config = dict(
    dataset='microscope photos of single blood and bone marrow cells',
    train_examples=48542,
    image_size=48,
    bottleneck='kl',
    encoder_layers=12,
    loss='mse',
    decoder_widths=[48, 96, 144, 192],
    orthogonalizer='newton_schulz_5',
    batch_size=64,
    decay_fraction=0.3,
    warmup_steps=130,
    adamw_weight_decay_other_params=0.01,
)
Rows from block 9 of the encoder of a small image VAE, named by matrix and row number. Rows with one number belong to one neuron. Each number is 128 + 24 x the weight over its row's rms, rounded and kept within 0 to 255. All counts start at 0.
After each neuron's rows are labels from the 100 images, of 14976, where the neuron reaches its highest value: "top examples" is what is common among them; "colour at peak" is the nearest of a few named colours to the mean colour under the peak. Only what is clearly more common there than usual is listed. The data: microscope photos of single blood and bone marrow cells.
# fc1: MLP up (encoder.blocks.9.mlp.fc1.weight, 512x128), inputs 0-127
# fc2: MLP down (encoder.blocks.9.mlp.fc2.weight, 128x512, transposed), outputs 0-127

fc1.308 [ 99 146 102 131 113 150 137 116 121 125 176 134  99 121  92 196  91 113 158 156 138 108 147 117 125 123 125 132 155 138 113 111 130 112 116 161  92 147 138 133 127  87 146 144 186 123 100 117 165  86 111 108 154  98 149 114 162  81 169 131 103 138  84 102 185 119 154 125 133 140 118 100 140 107 128 120 139 160 126 107  85 111 158 128 128 146 108 100 141 146 115 103 189 108 121 132 129 111 142 138 100  91 135 112 121 125 147 112 133 151  94 166 127 186 129 157 124 128 140 118 121 146 106 134 137 153  98 102]
fc2.308 [110 106 122 124 165 142 147 108 149 148  93 160 153 122  97 107 127 116 146 125 134 144 128 158 126 101 102 125  84  69 159 151 144 170 122 104 169 112 158 128 131 169 150 103 117 151 103 127 135 163  96 146 114 143 140 156  93 179 100 103 159 135 139 151 126 133  95 114  97 138 148 165  91 170 118 135 154 135  94  78 104 147 141 153 114  93 143 110 148 143 150 140 147 116  98 131  74 127 121 119 171 145 151 173 147 101 147 150 127 121 138 103 119 102 116 100 150 153 121 131  96 134 145 152 119 142 154 104]
top examples: cell type: segmented neutrophil
colour at peak: purple

fc1.437 [111  92 129 149 143 120 129 115 128 103 116 156 129 149 100 132 153 119 135 140 132 161 114 115 152 118  98 149  96 117 101 110 133 104 104 139 163 124 117 114  74 118 168 126 113 141 148 158 138 142 173 158 130  90 109 124  71 135 152 141 147 136 125 124 105 174 120 108 110 104 165 166 143 138 145 148 151 169  75 138 150 126  97 136 137 151  98  76 140 102  89 111 123 134 149 111 111 129 134 109 140 160 107 111 137 131 134 109 124 177 115 184 134 135 134 158 164  89 135 102 107 135 160  97 115 122  67 165]
fc2.437 [ 94 133  90 151  88 103 124 132 118 111 151 136 105 103 137 170 121 157 123 108 166 133 157 103 116 175  98 102 111  99 139 145 155 170 136 148  81 147 122 117 145 146 106 108 102 154 142 145 136  90 125 108  96 134 127 141 163 160 128 106 102 107 106 166 146 125 139 163 160 140 108  98 120 164 160 101 163 165 168 108 110 171  95 131 111 115 132 146  90 153 103 117 155 109  98 170 154 125 111 142 104 136 152 113  96 129 146 117 175 150 101 109 144 155  85 133 132 128 123 117 138  87 146 110 131 144 147 119]
top examples: smear: peripheral blood
colour at peak: white

fc1.261 [119  85 140 121 128 130 122  99 129 113 171 104 139 141  71 134 131 133 129 147 107 141 176 141 138  94 155  96 158 120 149  84 107 126 125  91 129 136 116 148 152 146 105 139 170 146 121 149 106 130 138 125 123  93 110 149 146 102 187 118 134 134 116 130  74 110 122 141 110 147 120 147 111 116 137  85 129 146 117  96 166 137 126 115 156 137 148 146 102 102 143 112 112  92 104 141 121  77 118 132 131 132 158 196 171 119 111 118 128  99 116 127 110 158 144 180 134 174 192 132 106 125 104 141 129 152 122  97]
fc2.261 [129 164  83 157 128 124 158 151 119 167 150 159 165 108 126 124 122  79 112 140 108 127  76 136 129 151 116 154 108 172 120 194 120 111 104 148 116  80 134  72  98  96 167 126 125 105  91 102 131 117 107 110 104 136 176  94 154 108  80 156 140 103 140 129 137 146 158 113 141 121 136 132 126 146 164 151  94 102 110 123 130 105 121 113 108 136 137 136 117 140 143 141 149 146 132 137 128 123 130 172 110 107 122 127 116 153 147 117 174 126 114 128 145  98  72 125 153 129 105 135 167 110 174 111 109 148 121 136]
top examples: cell type: segmented neutrophil
colour at peak: purple

fc1.251 [165 157  84 122 166 148 108 172 110 141 136 122 118 127 116 125 100 122 120 112 155 116 163 151  87 109 111 111 119 169 112 137 124 131 146 149 119 159 117 101 147 175 157 178 140 152 110 156  82 122 107  95 144 124 144 100 147 104  96  98 133 115 176 104 137 110  87 174 127 144 171 159 147 135 110 137 155  94  98 144 124 170 145 125 121 137 129 132 126  90  97 148 109 118 110 149  75 124 125 147 120 150 150  83 124 131  97 109 148  77 124 108 145 156 143 141 120 118 112 137  73 116 110 121 131 145 132 152]
fc2.251 [105 101 135 168 129 149 112 133 136  85 111 156 163 104  96 136 130  96 166 161 141 131 117 155 142 147 124 100 145 136 100 139 104 123  81 103 145 159 133 102 150  89 116 138 107 133 118 123 121  81 144 139 103 156 141 138 166 132  82  97 109  86  88 153 133 125 143 169  96 118 156 131 137 135  97 128 162 142 118 147 169 142  85  89 152 111 139 103 142 121 155 166 161 129 123 132 109 155 167 122 159 115 121 161 106 128 163 115 135  98 126 164 109 108 116 105 115 145  92 164 150 106 118 109 143 168 101 163]
top examples: cell type: segmented neutrophil
colour at peak: purple

fc1.6 [171 154 126 139 139 140 151 130 129 100 143 125 109 122  62 182 140  65 158 170 105 131 141 144 114 114 144 131 113 116 110 116 162 122  72 102 136 132 103 124 120 104 105 134 107 113 152 140 142 151 119 159  97 105 147 132 140 124 134 136  70 148  84 122 115 134 111 114 117 126 123 135 105 150 137  91 135 162 130  94 134  94 155 117 134 133 142  99 161 159 123 105 112 119 166 146 149 139 139  67 112 124 125 137 154  98 114 147 144 136  82 170 118  98 137 119 130 158 109 119 120 166 184 135 165 148 105 146]
fc2.6 [131 137 140 146 154 133 142 123  94 151 145  94 158 107 142  93 104 127 130 109 133 123  98 148  94 140  92 121 161 156 104  96 151 139 104 140 114 109 145  87 145 125 106 166 131 162 111 155 160 111 134 116  94 147 147 122 114 140 115 118  85 122  97 130 158 158 101 120  83 118 130 136 114 139 168 158 143 151 136 161 151 160 145 107 115 139 160  98 127 173 149 152 157 108  98 137 148 153 146  97 146 166 127 147 103 137 129  91 116 150 136  91  85 109  91 128 156  96 168  99  98 161  90 153 111  90 163 135]
top examples: smear: peripheral blood
colour at peak: purple

fc1.244 [108 181 102 106 143 102 104 133 167 116 168 154 117 158  95 113 115  96 144 137 114 100 134 149 147 122  84 144 166 117 144 130  99 122 115 147 154 148 152 117 109 141  93 118 130 159 165 202 136 112 120 141 130 122 100 120 104 156 138 127 141 111 145  93 111 117 117 172 151 121 116  81 103 122 111 141 182  99 143 140 126  96  84 136 137  96  81  93 130 147 120  98 101 141 146 138 138 107 102 136 148  99  73 124 135 119 115 158 113 107 142 172 123 148 141 146 137 134  90 111 156 127 128 116 129 160 100 154]
fc2.244 [101 140  88 134  98 170 132 110 102 138 138 125 166 105 161 106 118 137 175 125 116 130 154 129 168 131 118 151 152 127 134  96  97 109  89  95 146 141 108 151 127 157 135 150 165 157 146  93  88  85  97 114 137 154 141  95 139 147 117  95 130 164 134 119 129  83 123 169  96 116 145 141 136 167 167 170 128 101 124 107 122 160 121 156 111  98 108 107 170 157 138  95 116  88 105 143 147 158 153 107 124 110 160 131 124  94 105 118 159 135 157  92 133 101 129 114 138 110 100 122 151 144 129  98  87 148 137 139]
top examples: smear: peripheral blood
colour at peak: white

fc1.505 [153 136 117 120 142 156 150 119 118 120 126 123 165 149 157 132 147 123 139 129  85 153 147 125 107 160 118 121  93 127 110  86 142 121 104 126 101 163 130 122 111 159 121 151 171 131 111 130  81 103 131 118 136 117 194 105 124  93  94 140 132 127 137 130 126 100  90 120  88 170  76 124 107 123 101 176 127 118 115 130 144 122 104 136 132 131 123 138 125 156 115 121  92 136 170 107 160 111 178 151 136 133  97 143 142 125 145  91  91 156  78 136 138 135 117 166 129 153 150 104 123  79 142 120 171 177 123  82]
fc2.505 [ 98 129 109 106  87 115 138 154  88 111 166 111 101 140 113 108  86  95 127 124 129  93 146 121 100 163 139  95 123 110 143 131 115  93 135 105  98 131  96  95 105 100 149 159  89 148 132 146 145 129 134 174  95 109 120 102 149 148 134 127 100 160 134 130 153 135 147 112 152 102 137 150 136 141 151 154 151 122 109 122 144 107 154 145 165  92 157 165 136 103 153 115 108  92 137 135 148 123 115 114 124 113 172 144 103 166  99 152  82 168 157 110 100 170 113 122  86 158 110 116  89 170 120 156 111 116 158 117]
top examples: cell type: segmented neutrophil; smear: peripheral blood
colour at peak: purple

fc1.499 [135 161 162 124 177 122 143 119 108 103 143 124 116 135 141 132 116 132 137 115 127 154 164  88 122 112  98 151 151 128 154 110 181 118 147 104 132  55  65 109 164 154 118 130 128 154 136 143 128 101 135  91  92 117 180 142 118  98 137  95 145 158 139 140 107 107  73 136 112 141  55 145 135 147 125 175 110 127 105  92 150 122  87 144 138 134 131 122 126 117 121 137 136 152 106 118 117 136 133 121 141 154 155 152 155 155 147 116 122 105 129 147 122  79  99 172 134 132 156 125 108 139 112  85 132 136 114 121]
fc2.499 [127 151 103 105 102  98  86 110 138  89 136 142 133  92  94 104 130 105  89 160 123 113 122 166 152 138 162  86 105 110 125 158  88 132 125 123 132 145 150 139 159  96  89 121 153 125 127  88 143 125 169 157 133 115 128 165 111 122  99 104 126 113 149 121 126 164 168 106 113 101 160 148 124 145 155 144 130  88  94 100 104  92  85 146 132 118 158 107 119 130 128 113 123 102 175 117 144  91 127 134  87 124 126 105 155  91 135  95 118 104 113  93 121 137 151 109 119 143 142 154  95 131 164  98 154 132  91  88]
top examples: cell type: segmented neutrophil
colour at peak: purple

fc1.477 [150 183 129 160 128 103 137  98  87 169 145 146 111 123 107 141 151 110 119 120 121 146 118 154 136 115 145 156  93 148 109 149 140 109 171 122 169  84 123  94  97 163 120  84 147 142 145 129 126 137 125 111 126 106 170  87 166 148 118  82 137 106 109 120 115 105 122 130 158 110 174 113 165 137 118 151 126  75 143 130 125 120  93 161 144  96 119 122 112 103 132 150 109 123 129 125 146 147 149 134 145 156 127 160 151 156 180 140  90 119 139 130 114 124 125 170  54 139 118 147 119  94 139 134 145 138 118  96]
fc2.477 [128 151 151 151 103 164 154 148 153  94 121 124 128 143 165 146 143 145 151 128  97 130 150 131 101 133  90 117 103 119 150 144 118 114 122  96 108 125  87  96 145 107  93 108 168 116 147 146 137  94 141 174 123 132 102 157 153 100  99 164 160  98 135 142  97 103 154 127 134 153 171 142 100 154 126 152 109  97  99  87 131 143 163 146 158 110 155 151 119 131 139 146 130 150 153 158 157 156  93 159 159 101 143 109 131  91 119 138 119 102 110  85 164 104 150 156 148  90 125 167 155 143 162 138  94 116 152 120]
top examples: smear: peripheral blood
colour at peak: white

fc1.482 [139 151  89 118 162 130 123 122 138 127 117 123 162 119  67 146 107 134 179 173 136  98 113 147  88 109 125 100 139 136 176 138 104 112 102 156 121 141 110 153 138 140 161 129 120 106 107 149 132 141 110 108  99 117 122  97 181  89 130 109 149 120 163 120 162 135 106 133  82 121 130 131 111 118 129 190 154 126 112 101 147 167 104 146 115 121 121 173 107 126 152 139 153 101 105 134 132 141  95 163 126 121 130 121  93 155 143 144 119 145 131  83 117 189 144 104 128 176 121 116  98 152  91  97 136 144 138 109]
fc2.482 [148 135 169 134 109 117 154 153 129 114 132 105 109 121  91 150 157 112 102  86 152 111 186 150 152 163 145 102 106 140 138  97 114  98 156  99 163 106 138 134 117 123 147 109 125 140 154  86  84 103 143 126 164 104 127 185 113 145 121 141 124 106 147 141 143  95 158 134 133 110 137 106 147 153 119 108 152 138 153 134 143 112  94 125 110 122 157  86 152 130  73 142 140 138 127 120 114 125 125 128 173 140 140 137 159 126 130 132  41 110 127 172  98 105 107 145 143 127 155 106 117 132 111 183 148 147 142 115]
top examples: cell type: segmented neutrophil
colour at peak: purple

fc1.392 [111 136 126 125 132 162  74 113 116 127 136 158  83 145 134 138 123  83 135 158  97 130 111 136 136 101 110 149 127 178 134 140 106  89 125 131 157 154  99 140  69 123 117 123 126 119 127 179  99 150 129 116 113 141  49 160  96 128 121 153 112 151 174 128 145 115 116 148 147 119 157  89 131 151  94 136 148 112 133 137 149 130  97 110  76 132 181 109 150 154 133 107 141 170 133 130  90 133 123 136 165 108 121 103 122 135 107 128 145 139  88 166 144 112 158 170 130 103 153 118 161 128 111 112 132 104 121 132]
fc2.392 [127 116 153  94 147 114 169 123 144 154 175 130  87 105 135 119 128  89  93 105 153 128  91 140 140  86 143 107 149 141 169 131 102 102 103 110 134 118 124 130 130 156 111 119 146 117 146 103 156  86 138 136  82 110 121 122 120 162 137  98 161 176 110  89 138 126 164 107 144 126 108 118  75 134 141 138 121  94 155 169 165 152 115 108  97 125 137  94 141 142 131 123 107 115 120 123 155 118  87  79  94 144 143 127 170 109 106 143 158 141 125 162  96 133 157 114 153 103 149 107 161 159 158 104 130 130  88 118]
top examples: smear: peripheral blood
colour at peak: white

fc1.418 [175 128 128 151 176 128 159  98 167  88 133 150 128 128 133 124 165 154 155 149 140 144 152 121 125 149 116  81 125  89 176 132 149  82 139 141  93 148 140 127  97 159 156 106 115 119 107  90 115 102 117 125 147 122 143 168 160 103 142 101 136 117 143 160 122 101 156 133 117 152 109 127 151 119 155 174 106 132 138 136 166 114 156 170 152 153 108  75  94  84 118 165 139 122 169 131 175 139 133 135 135 117 143 117 139 129 134 147 126 104  98 140 154 133 107  89 182 132 107 105 124 131 119 157 119 147 109 136]
fc2.418 [124 166 125 138 137 109 141 143 129 156 135 100 131  95  98 128 150 103 130  98 144 139 160 168 113 154 132 120  89 122 149  90 166 160  92 149 100 118 120 132 119 122 152  99 127 167 151 143  81 103 156 134 158 160 142 135 140 110 165 108 158 107 160 160 170 151 131 164 134 156 122 130 130 105 153 150 111 125  97 116 101 100 153 128 137 154 143 166 163 148 163  97 111 137 122 107  87 154 162 140 143 141 119 121 150 127 156 101  87 162  86 117 115 132 139 157 158 163 147 157  88 111 115 141 120 156  99  87]
top examples: cell type: segmented neutrophil
colour at peak: purple

fc1.436 [128 115 101 121 165 140  87  94 126 162  85 152 130 160  95 169 111 137 175 160 118 136 150 122 120 151 127 121 141 150 106 138  91 103 142 143 129 158 150 149 137  73 147  92 108  94 130 102 178 114 112 106 173 110 129 113 150 122 151 131 153  99 169 153 118 104 139 184 130 132  96 143  65 111 100 115 153 150 124  97 135 145 134 155 122 112 116 140 131  98  93 120 160 104  66 114 141 140 125 138 132 140 132 150 132 129 129 162 122 122  94 110 118 111 129 141 160 142 123  95 119 184 138 122 113 131 147 123]
fc2.436 [156 152 105 154 107 115 194 128 119 135 111 148 140 141 119 103 129 146 113 127 168  87 112 133 143 105 144 120 104 123 109 129 141 118 129 108 152 154 127 101 155 168 118 149 163 121 109 111 103 119 142 131 131 133 129 156  83 138  82 145  88 131  79 119 157 143 132  96 108 108 151 134 135 145 119 154 161  87 109  98 120 105 135 113 119  99 158 119 161 131 119  94 115  85 180 138  90 141 144 108 165 140 156 134 155 106 153  90  67 124 103 167 117 176 100 137 128 138 158 128 113 119 115 134 143 182 136 134]
top examples: cell type: segmented neutrophil
colour at peak: purple

fc1.255 [165 177 127 153 122 160 128 150 199 159 140 104 120 129  93 116 137 122 173 147 106 110 103 101 108 143  96 158 151 144 101 101 121 116 157 110 119 128 128 118 138 145 146  87 136 114 140 110 104 141 100 165 109 106  82 142 163  73 142 159 128 137 145 110  97 171 154 185 124 127 110 117 127 143  96 130 125 108 143 148 160 123 130 132  95 142  94 127 110 166  86 134 128 120 141 124  92 124 136 120 128 131 129 116 146 104 134  82  83 135  97 143  84 121 134 162 125 138 121  86 143 143 130 101 135 159 102 102]
fc2.255 [ 97 117 121 119 139 130 117 166 111 142 159 148 156 103 127 110 132 121 139  92 156 115 111 121 117  93 147 109 156 135 108 117 152  93 152 163 119 165 141 160  97  76  91 101 108  90 102 109 124 119  93  85 159 155 141 106 123 162  90 140 164  85  92 139 115 130 105 151 103 115 123 141 101  98 164 172 128 126 160 104 125 170 109 167 127 110 149 150 163 140 139 159 127 179  90  89 158 132 132 107 138 118 128 135  95 144 170 128 136 136 128 141 116 146 115 132 148 113 168 135 116 133 125  96 110 107 168 140]
top examples: smear: peripheral blood
colour at peak: pink

fc1.420 [ 97 152 165 131 119 145 128 129 105 133 149 138 101  98 141 163 137 118 121 123 105 113 164 112  99 121 133 120 126 116 144 134 183 137  89  93  78 162 139 127 113 125 126 142 119 120 106 112 141 144 134 155 152 108 112  90 126 135 185 166 116 119  79 143 177  98 153 133  91 115  82 140 126  96  98 137 105 137 153 137 107 106 155 141 139 147  78 109 147 153 117  96 157 103 148 108 144 128 157  93 122 115 159 121 130 112 145 140 132 124  79 149 100 132 101 145 135 108 143 128  74  84 158 170 135 168 121 153]
fc2.420 [166  90 141 120 163  89 122 167 151  91 159 134 137 102 107 147 157  98  92 123  92 111 158 151 158 152 145 134 144  96 109 156 100 101 129 144 128 162 140 109 152 164  91 109 107 105 142 126 111  97 109 153 161 143 151 139 151 164  90 148  96 139 107 162 161 155 122 124 118 100  97 149 163 114  90 125 146 125 110  84 162 125 165 151 144 152 131 150 171  99 110 136 146 151 141 116  89 156 157 135 107 127 115  95 156 151 161 129 147 157 131 121 132 162 158 137 131 136 125  89 127 108 107 112 154 125 130 110]
top examples: cell type: segmented neutrophil
colour at peak: purple

fc1.259 [121 147 108 116 116 122 136 120  99  94 170 127 145 149 154 136 126  99 144 132 111 158 138 161  93 133 173 130 116 153  70 122 130 120 123 124 140 128 121 174 103 159  94 108 130 120  93 109  96 141 139 153 131  96 147  91 112 175 149 117 112 121 105 170 122 155 152 143 126 170 115 156 144 132 139 127 114 139 124 116 182 137 130 125 152 130 144 128 106 155 111  98 131  98 125  99 136 139  75  74 102 137 142 147 176 115 123 165 112  92 132 123 127 135 133 206 114 158 102 106  98 138 115 126 131 108 166  92]
fc2.259 [157 107  95 145 142 154 152 140 184 134 136 133 179 146 121 141 120 122 126 164 131  93 107 112 134 106  96 103 121 172 149 152 109 106 125 162 151 130 134  57 114 108 102 101 124 109 153 136 124 130  91  80 138 141 143 105 143 111 115 154 115 123 108 112 126 157 140 117 117  99 124 125  95 123 129 136 112 117 143  86  95 135 126  98 113 142 163 130 126 161 127 159 143 102 148 134 131 158 122 101 139 142 143 123 109 167 170 146 171 122 130 119 109 174  74 101 161 129 134 152 128 107  85 135 150 187 168 144]
top examples: cell type: segmented neutrophil; smear: peripheral blood
colour at peak: purple

fc1.114 [126 144 139 116 145 132 137  91 133 155 100 101 100 151 109 123 138 114 166 145  89 120 176 130  90 155 113 146 144 106 157 107  98 127 165  93 110 130  91 173 150 133 147 147 122 151 161 129 133 127 117 100 130 103 127 145 133  84 179 129 110 132 213 115 117 139 142  91 144 113 137 146 140 129 114 163 106 127 109 135 139  92  75 106 119 162 144 120 133 117 111 108 122 110 122 105  92 109 127 184 125 137 137 122 162 142 160 141 111 152 102 159 160 174 119 131 129 145 121 124 127 160 117 110  97 135 122  73]
fc2.114 [122 183 127 151 131 128 107 177 130 140 153 134 165 130 114 117  91 141  81 112 158 131 127 106 167  94 113 134 123 186  93 132 145 181  98 120 145 145 172  73 123 161 119 104 129 151 114 109  90 155 115 120 100 130  99 127 139 142  96 155 131 119  63 151 114 130 157 173 154 131 139 118  99  97 134  84  94 138 151 117 134 144 173 124  96 117 124 124 129 127 144 164 141 125 141 146 148 129 109  90 111 107 133 113 134 123 138  89 147 104 145 103 102 113 117 146 159 111 131 154 142 107 168 121 118 101 123 123]
top examples: cell type: segmented neutrophil; smear: peripheral blood
colour at peak: purple