From a checkpoint of a small image VAE.
Model: 5.23M parameters, 48-pixel images, encoder activation squared_relu, encoder width 128, decoder activation silu.
Data: trained on microscope photos of single blood and bone marrow cells, 6.1 epochs.
Rows from block 6 of the decoder of a small image VAE, named by matrix and row number. Rows with one number belong to one channel. Each number is 128 + 32 x the weight over its row's rms, rounded and kept within 0 to 255. All counts start at 0. Numbers have three digits each.
After each channel's rows are labels from the 100 images, of 14976, where the channel reaches its highest value: "responds to" is what is common among them. Only what is clearly more common there than usual is listed. The data: microscope photos of single blood and bone marrow cells.
# convs0: first 3x3 conv (decoder.decb.1.0.convs.0.weight, 96x96x3x3, each kernel summed), inputs 48-95
# convs1: second 3x3 conv (decoder.decb.1.0.convs.1.weight, 96x96x3x3, transposed, each kernel summed), outputs 48-95

convs0.77:111156112099118188100167124085177116093104170130138159120092128116094130154161091072092100073163165097094161106128089173105090157105109099121178
convs1.77:130138132139145108121158101090145097133069125164117082135108154121098093177116198156145170143094118158158150128152142122138177095118129150094067
responds to: cell type: lymphocyte

convs0.61:149140134188168141138107196159136148138142114119063117175138119119098170054174102160134173209088087103138094125176123101129105101182122104142105
convs1.61:143145108120123173054144120114140116116088185183095133088079148077091128143162119061081114083117131104164127106122178153108167153153083140145123
responds to: cell type: segmented neutrophil

convs0.14:156099082115113121158100121112112087145101120121116112148183122139140127141154095161155094096149147159096089129140163097130119110075131156132099
convs1.14:122127145116091147142107125138136150106167113123055125191089097104064122108142146126093149128138114161211076134107125117135053119092142103105121
responds to: smear: peripheral blood

convs0.4:191124130131094150117120192086115128097081091112159113196064078131167099124111120130117102139131192129117159103127178160106086208092180142172119
convs1.4:115142129196152137145140093116088164136119174124153086113140108162096122071124156116104123115179117123171089128073101151082146063135141133086111
responds to: smear: peripheral blood; cell type: segmented neutrophil

convs0.13:134118169047122123133105149107094138150137137149130174093156147104142119133124143056116034113124122165096154101074099113161147134183145102111142
convs1.13:166107087121131125132068120144114102128197104151148175085149163126148110181100174161160112145144118162099153129159183173119078099163116083115099
responds to: smear: peripheral blood

convs0.27:155088099099108118094138143059138123120141136215084149198121098126118158111121152207112164100132119145107169146079104134117135167116153144121142
convs1.27:114146084151118106092113187152103144075152113159177196121082080071121113055132152075121157151100117135150102151128130117133119092106044074158106
responds to: cell type: segmented neutrophil

convs0.93:154130149069215122087084126158077080185111098072136132177178118126170144105156142112112192119112148122112137158080144144112116153142142057134156
convs1.93:120125140089166128120133110082129149118115131204088119090089158125123085141092104145126113145097127147126157141139117123180116115098134131109094
responds to: cell type: segmented neutrophil; smear: peripheral blood

convs0.34:174133164094133147113144114134139136081085115128126174106154118095097071090147102058119098089125147105125154196106115122124105182171130095116117
convs1.34:089141110079118114118143155133120136069081109075102191113094074095147141044098136165120151109116153084125136117143103140101098070061109092114156
responds to: smear: peripheral blood

convs0.19:083113116172090155103128131103125126068122129126133121147128120113129134175122123066141094068140087148116121106132118122123143140124062109133122
convs1.19:140094088132171115109193098137203146115163122103124118084105095140113127087126116135145128144119106159128077133074071174143128109101126161152179
responds to: cell type: segmented neutrophil; smear: peripheral blood

convs0.84:079137159198145058100146136117141171181099150143086143155077126091125133117096088161109136093123125117113054161173145103175194052121127174073154
convs1.84:171166136116168196147161170151189128078145104135126100145109117130114142155210123093085173147129129118131134135108159118108128176143103093152126
responds to: smear: peripheral blood; cell type: segmented neutrophil

convs0.28:057120098155149050112131149140138141150122134115121108058172084075147159180115120140077089105140118166153167110079071131156101157168053129122132
convs1.28:159122163093136106155191124098183084181102103111142067151122132095127150128130138154166062133087120143145088139169152159107165130150134108104108
responds to: smear: peripheral blood; cell type: segmented neutrophil

convs0.67:133124158107139135171190129106104142099148117123136106162097115092174148103159203089149054070119112181128123066149105122133128127135160145125068
convs1.67:135139114138075152115086141162086075056135176127184165078149088110078133113139127132088132135105114081152149160152135145130078122159061098116111
responds to: cell type: proerythroblast

convs0.45:091170125155155128121128125138138142110112178124116144067129148134132130161086132053135223188104189092082148179148071117101103126082153158091152
convs1.45:203140126038126175166144123108088111103164151056091171130120154128149117120174094138114090117119104123085141115151121184150113137208085135113086
responds to: smear: peripheral blood; cell type: lymphocyte

convs0.42:125136166104090152188132113076074135157128106147072161035123124150113089102122145098179082141152121138109123043075138110133140090134146151117140
convs1.42:125156124089140123112089170162134113080131155123122143112160127132103126126116151170174168116095199127152168063124094114155100152156128128131081
responds to: cell type: proerythroblast

convs0.89:160116088161123143101129124169107122145117134135088094108124173136160133129086105025116076148160139166153136096121168083132098160161084133087124
convs1.89:093079149119136107145117103147156217138177023112128116098140087124097109089191112141137125168071109087170153134088092166179117056092133130149105
responds to: cell type: segmented neutrophil

convs0.69:095080044148167076125142107187169138141171133125117136137151074075115131167148108075120025097112109157135156086103129096132116094102163110104112
convs1.69:172154166154134136105139181115135154120120086112117185140120070101129090127197142177152144126164095165082112206183135163097169147127094115122059
responds to: smear: peripheral blood; cell type: myeloblast

convs0.43:124105155112089079131108146134079127178105131102144100172064144101098092186120117146121188125123102102089165186118167152117128015138126127069123
convs1.43:071108174158180099104150165124170133131094137146196211136199082128102183096137116124123141134163145143160169147118132166141160189153160115168200
responds to: cell type: segmented neutrophil; smear: peripheral blood

convs0.38:085149119128117187187159141091127074139132098093150112106154129168116136102146193111158070127171126135085080124159109127151142076109143162174177
convs1.38:126137094100128161089159170164176130147145192104074130111128047161162111144119104110109136112138100092097169140105144178127120092169176094104148
responds to: smear: peripheral blood

convs0.60:108152041080122110086099122174114157094102168117195131183124145101123155120188138120102147127149151158113067075089134124116163118095144126145131
convs1.60:119141145166085168128139134091183086129074155133118149076064163098128146136154139147106142132031129139163147170187091186137116093152091117096160
responds to: cell type: segmented neutrophil

convs0.91:119127151165117125150124114134099156148142136148144116148096120148110159152157146148156100162117134141126069236119144123092101139143140128157173
convs1.91:098148071103156111127110128102141115117213162143127116132166097120111116085163087101122139106146092128160143116088108115133174123072139090089058
responds to: cell type: segmented neutrophil; smear: peripheral blood

convs0.0:073107076131115081147103131158128106111125129047135098097115116023129107182173111079134056091119109137100130138094109124110100089126098148167149
convs1.0:138108199099100144138125134171150156220108084172077110130163148154127150169078137154218098116153134118114105113141122154142121135111156152107110
responds to: smear: peripheral blood

convs0.63:167100151244122104125092122124095131129168085128129150110165121144124144124087124122117027154146160157098161125089065131139147113160129101138116
convs1.63:111163128134088158161113115107161080152101131176099132147102169132116137135113100157147132201108153113147127160157104106113156084123164128104102
responds to: cell type: lymphocyte

convs0.2:148128177133138167137173139146162143194119134069131089162158118149189116120172121077116115125125118137086150146176124065139125184154196130162071
convs1.2:104091142164103109068118127082132133142127139096165131048101151108089111120156144030150133133179127066178079090119192131164106100081075115103109
responds to: cell type: segmented neutrophil; smear: peripheral blood

convs0.75:098111129116185142074129152148169183101118116105216123149116090056136157110163134149102156086087172156150158150201147189153118118099126128188107
convs1.75:114089156107091115088137166173152176128116138204136148123100107132119086114127152122074103126184134081149124139144156091110162179102122130100155
responds to: cell type: segmented neutrophil

convs0.49:150101166186088131158153058083152138125125142150168120137148142123117086144147088126127074108115112105096128128107155144144076132126147129099134
convs1.49:107098094157170104145141155123127140192136156140132138046151115119159089112150126108123118171087110139120151125114085129108143103110168152166144
responds to: cell type: segmented neutrophil

convs0.15:114103147154135154159087177092146127142132082151161117133151140135124092166110114142108201153118103082063132144173095097158149152154052117111111
convs1.15:119156125133157091101098094130151188096140145064075150151122098117081188119172132125132133105196120066146114162074148158112133133109152131066169
responds to: smear: peripheral blood; cell type: segmented neutrophil

convs0.37:114107141102085140136143086121157148174184135080191087138114110124148174142128139061089153205102207103096146099152064098129150128126114141085106
convs1.37:105149128129140117088129113046139123111125166112085147133085184108107140091139087134143160106129107138121143115078139137106114113105114083119194
responds to: cell type: lymphocyte

convs0.30:125167190107132109139096107145122157087182094141151176099143124092101148159034177112084113112125096139108115070105149146136082128124171063141100
convs1.30:178150056181138196135107193152149053134105153134143111127142108160122132097152078139182131163096145145123142123141162134103158087168127143115096
responds to: smear: peripheral blood

convs0.52:137114079090151105102148132151150102117215139109132186139101102089081182126031118092094092138093130145139137123180127077128132122117146086139174
convs1.52:163098148093190151141165140138121161111163101096139124132141123131172137150245124103099138171172123151131151152122127193104137123139140115106083
responds to: cell type: lymphocyte

convs0.64:075139160093130182153108124186164112121079104128105126166162113170142147107103099192148156154136178152079097124182116186190093137159111105122140
convs1.64:090108071165091159157160168104145103118105136149140135143140183136131125150137179101120128140118074104164138110066165173091133092099141143109143
responds to: smear: peripheral blood

convs0.46:095153187099119131121103093133155135105143116141167095066182141108134108075104091121154130138110176141118125061124024087109111134161113113179135
convs1.46:147124095092090142160135098136134116105193201081128123194156152148157065156138126155083127155065096091132173151137144134112179105150140181111105
responds to: smear: peripheral blood

convs0.44:060061099140098083100089079168165105107095105134175144151142176095150139181184109077102176121111124158100124098107121133165169165115073149124120
convs1.44:109124098132110165115171140137224183163128151083126140115122169126119141139078107128131151104022142119112162139090095156133121106127120140176152
responds to: cell type: segmented neutrophil

convs0.58:130140140132144092110106146177099119156143097072147117170070193170146095149113098147141131165146120109116144154085148116122137117128106090137076
convs1.58:172142156119140134111121155146099134122153088122202139073113058093101122138183132151100118179089116148144132192179123145130083136128067091131133
responds to: smear: peripheral blood

convs0.95:132109130018107128143093070154137163136110144074089130154131112134149137110109182141123136156129136207144115131130055113136162129156128134118111
convs1.95:120190123125106168082127130115121137098112073138125141081091119144158125158150172131124147101202135113098107128223149122068093108110115120138168
responds to: smear: peripheral blood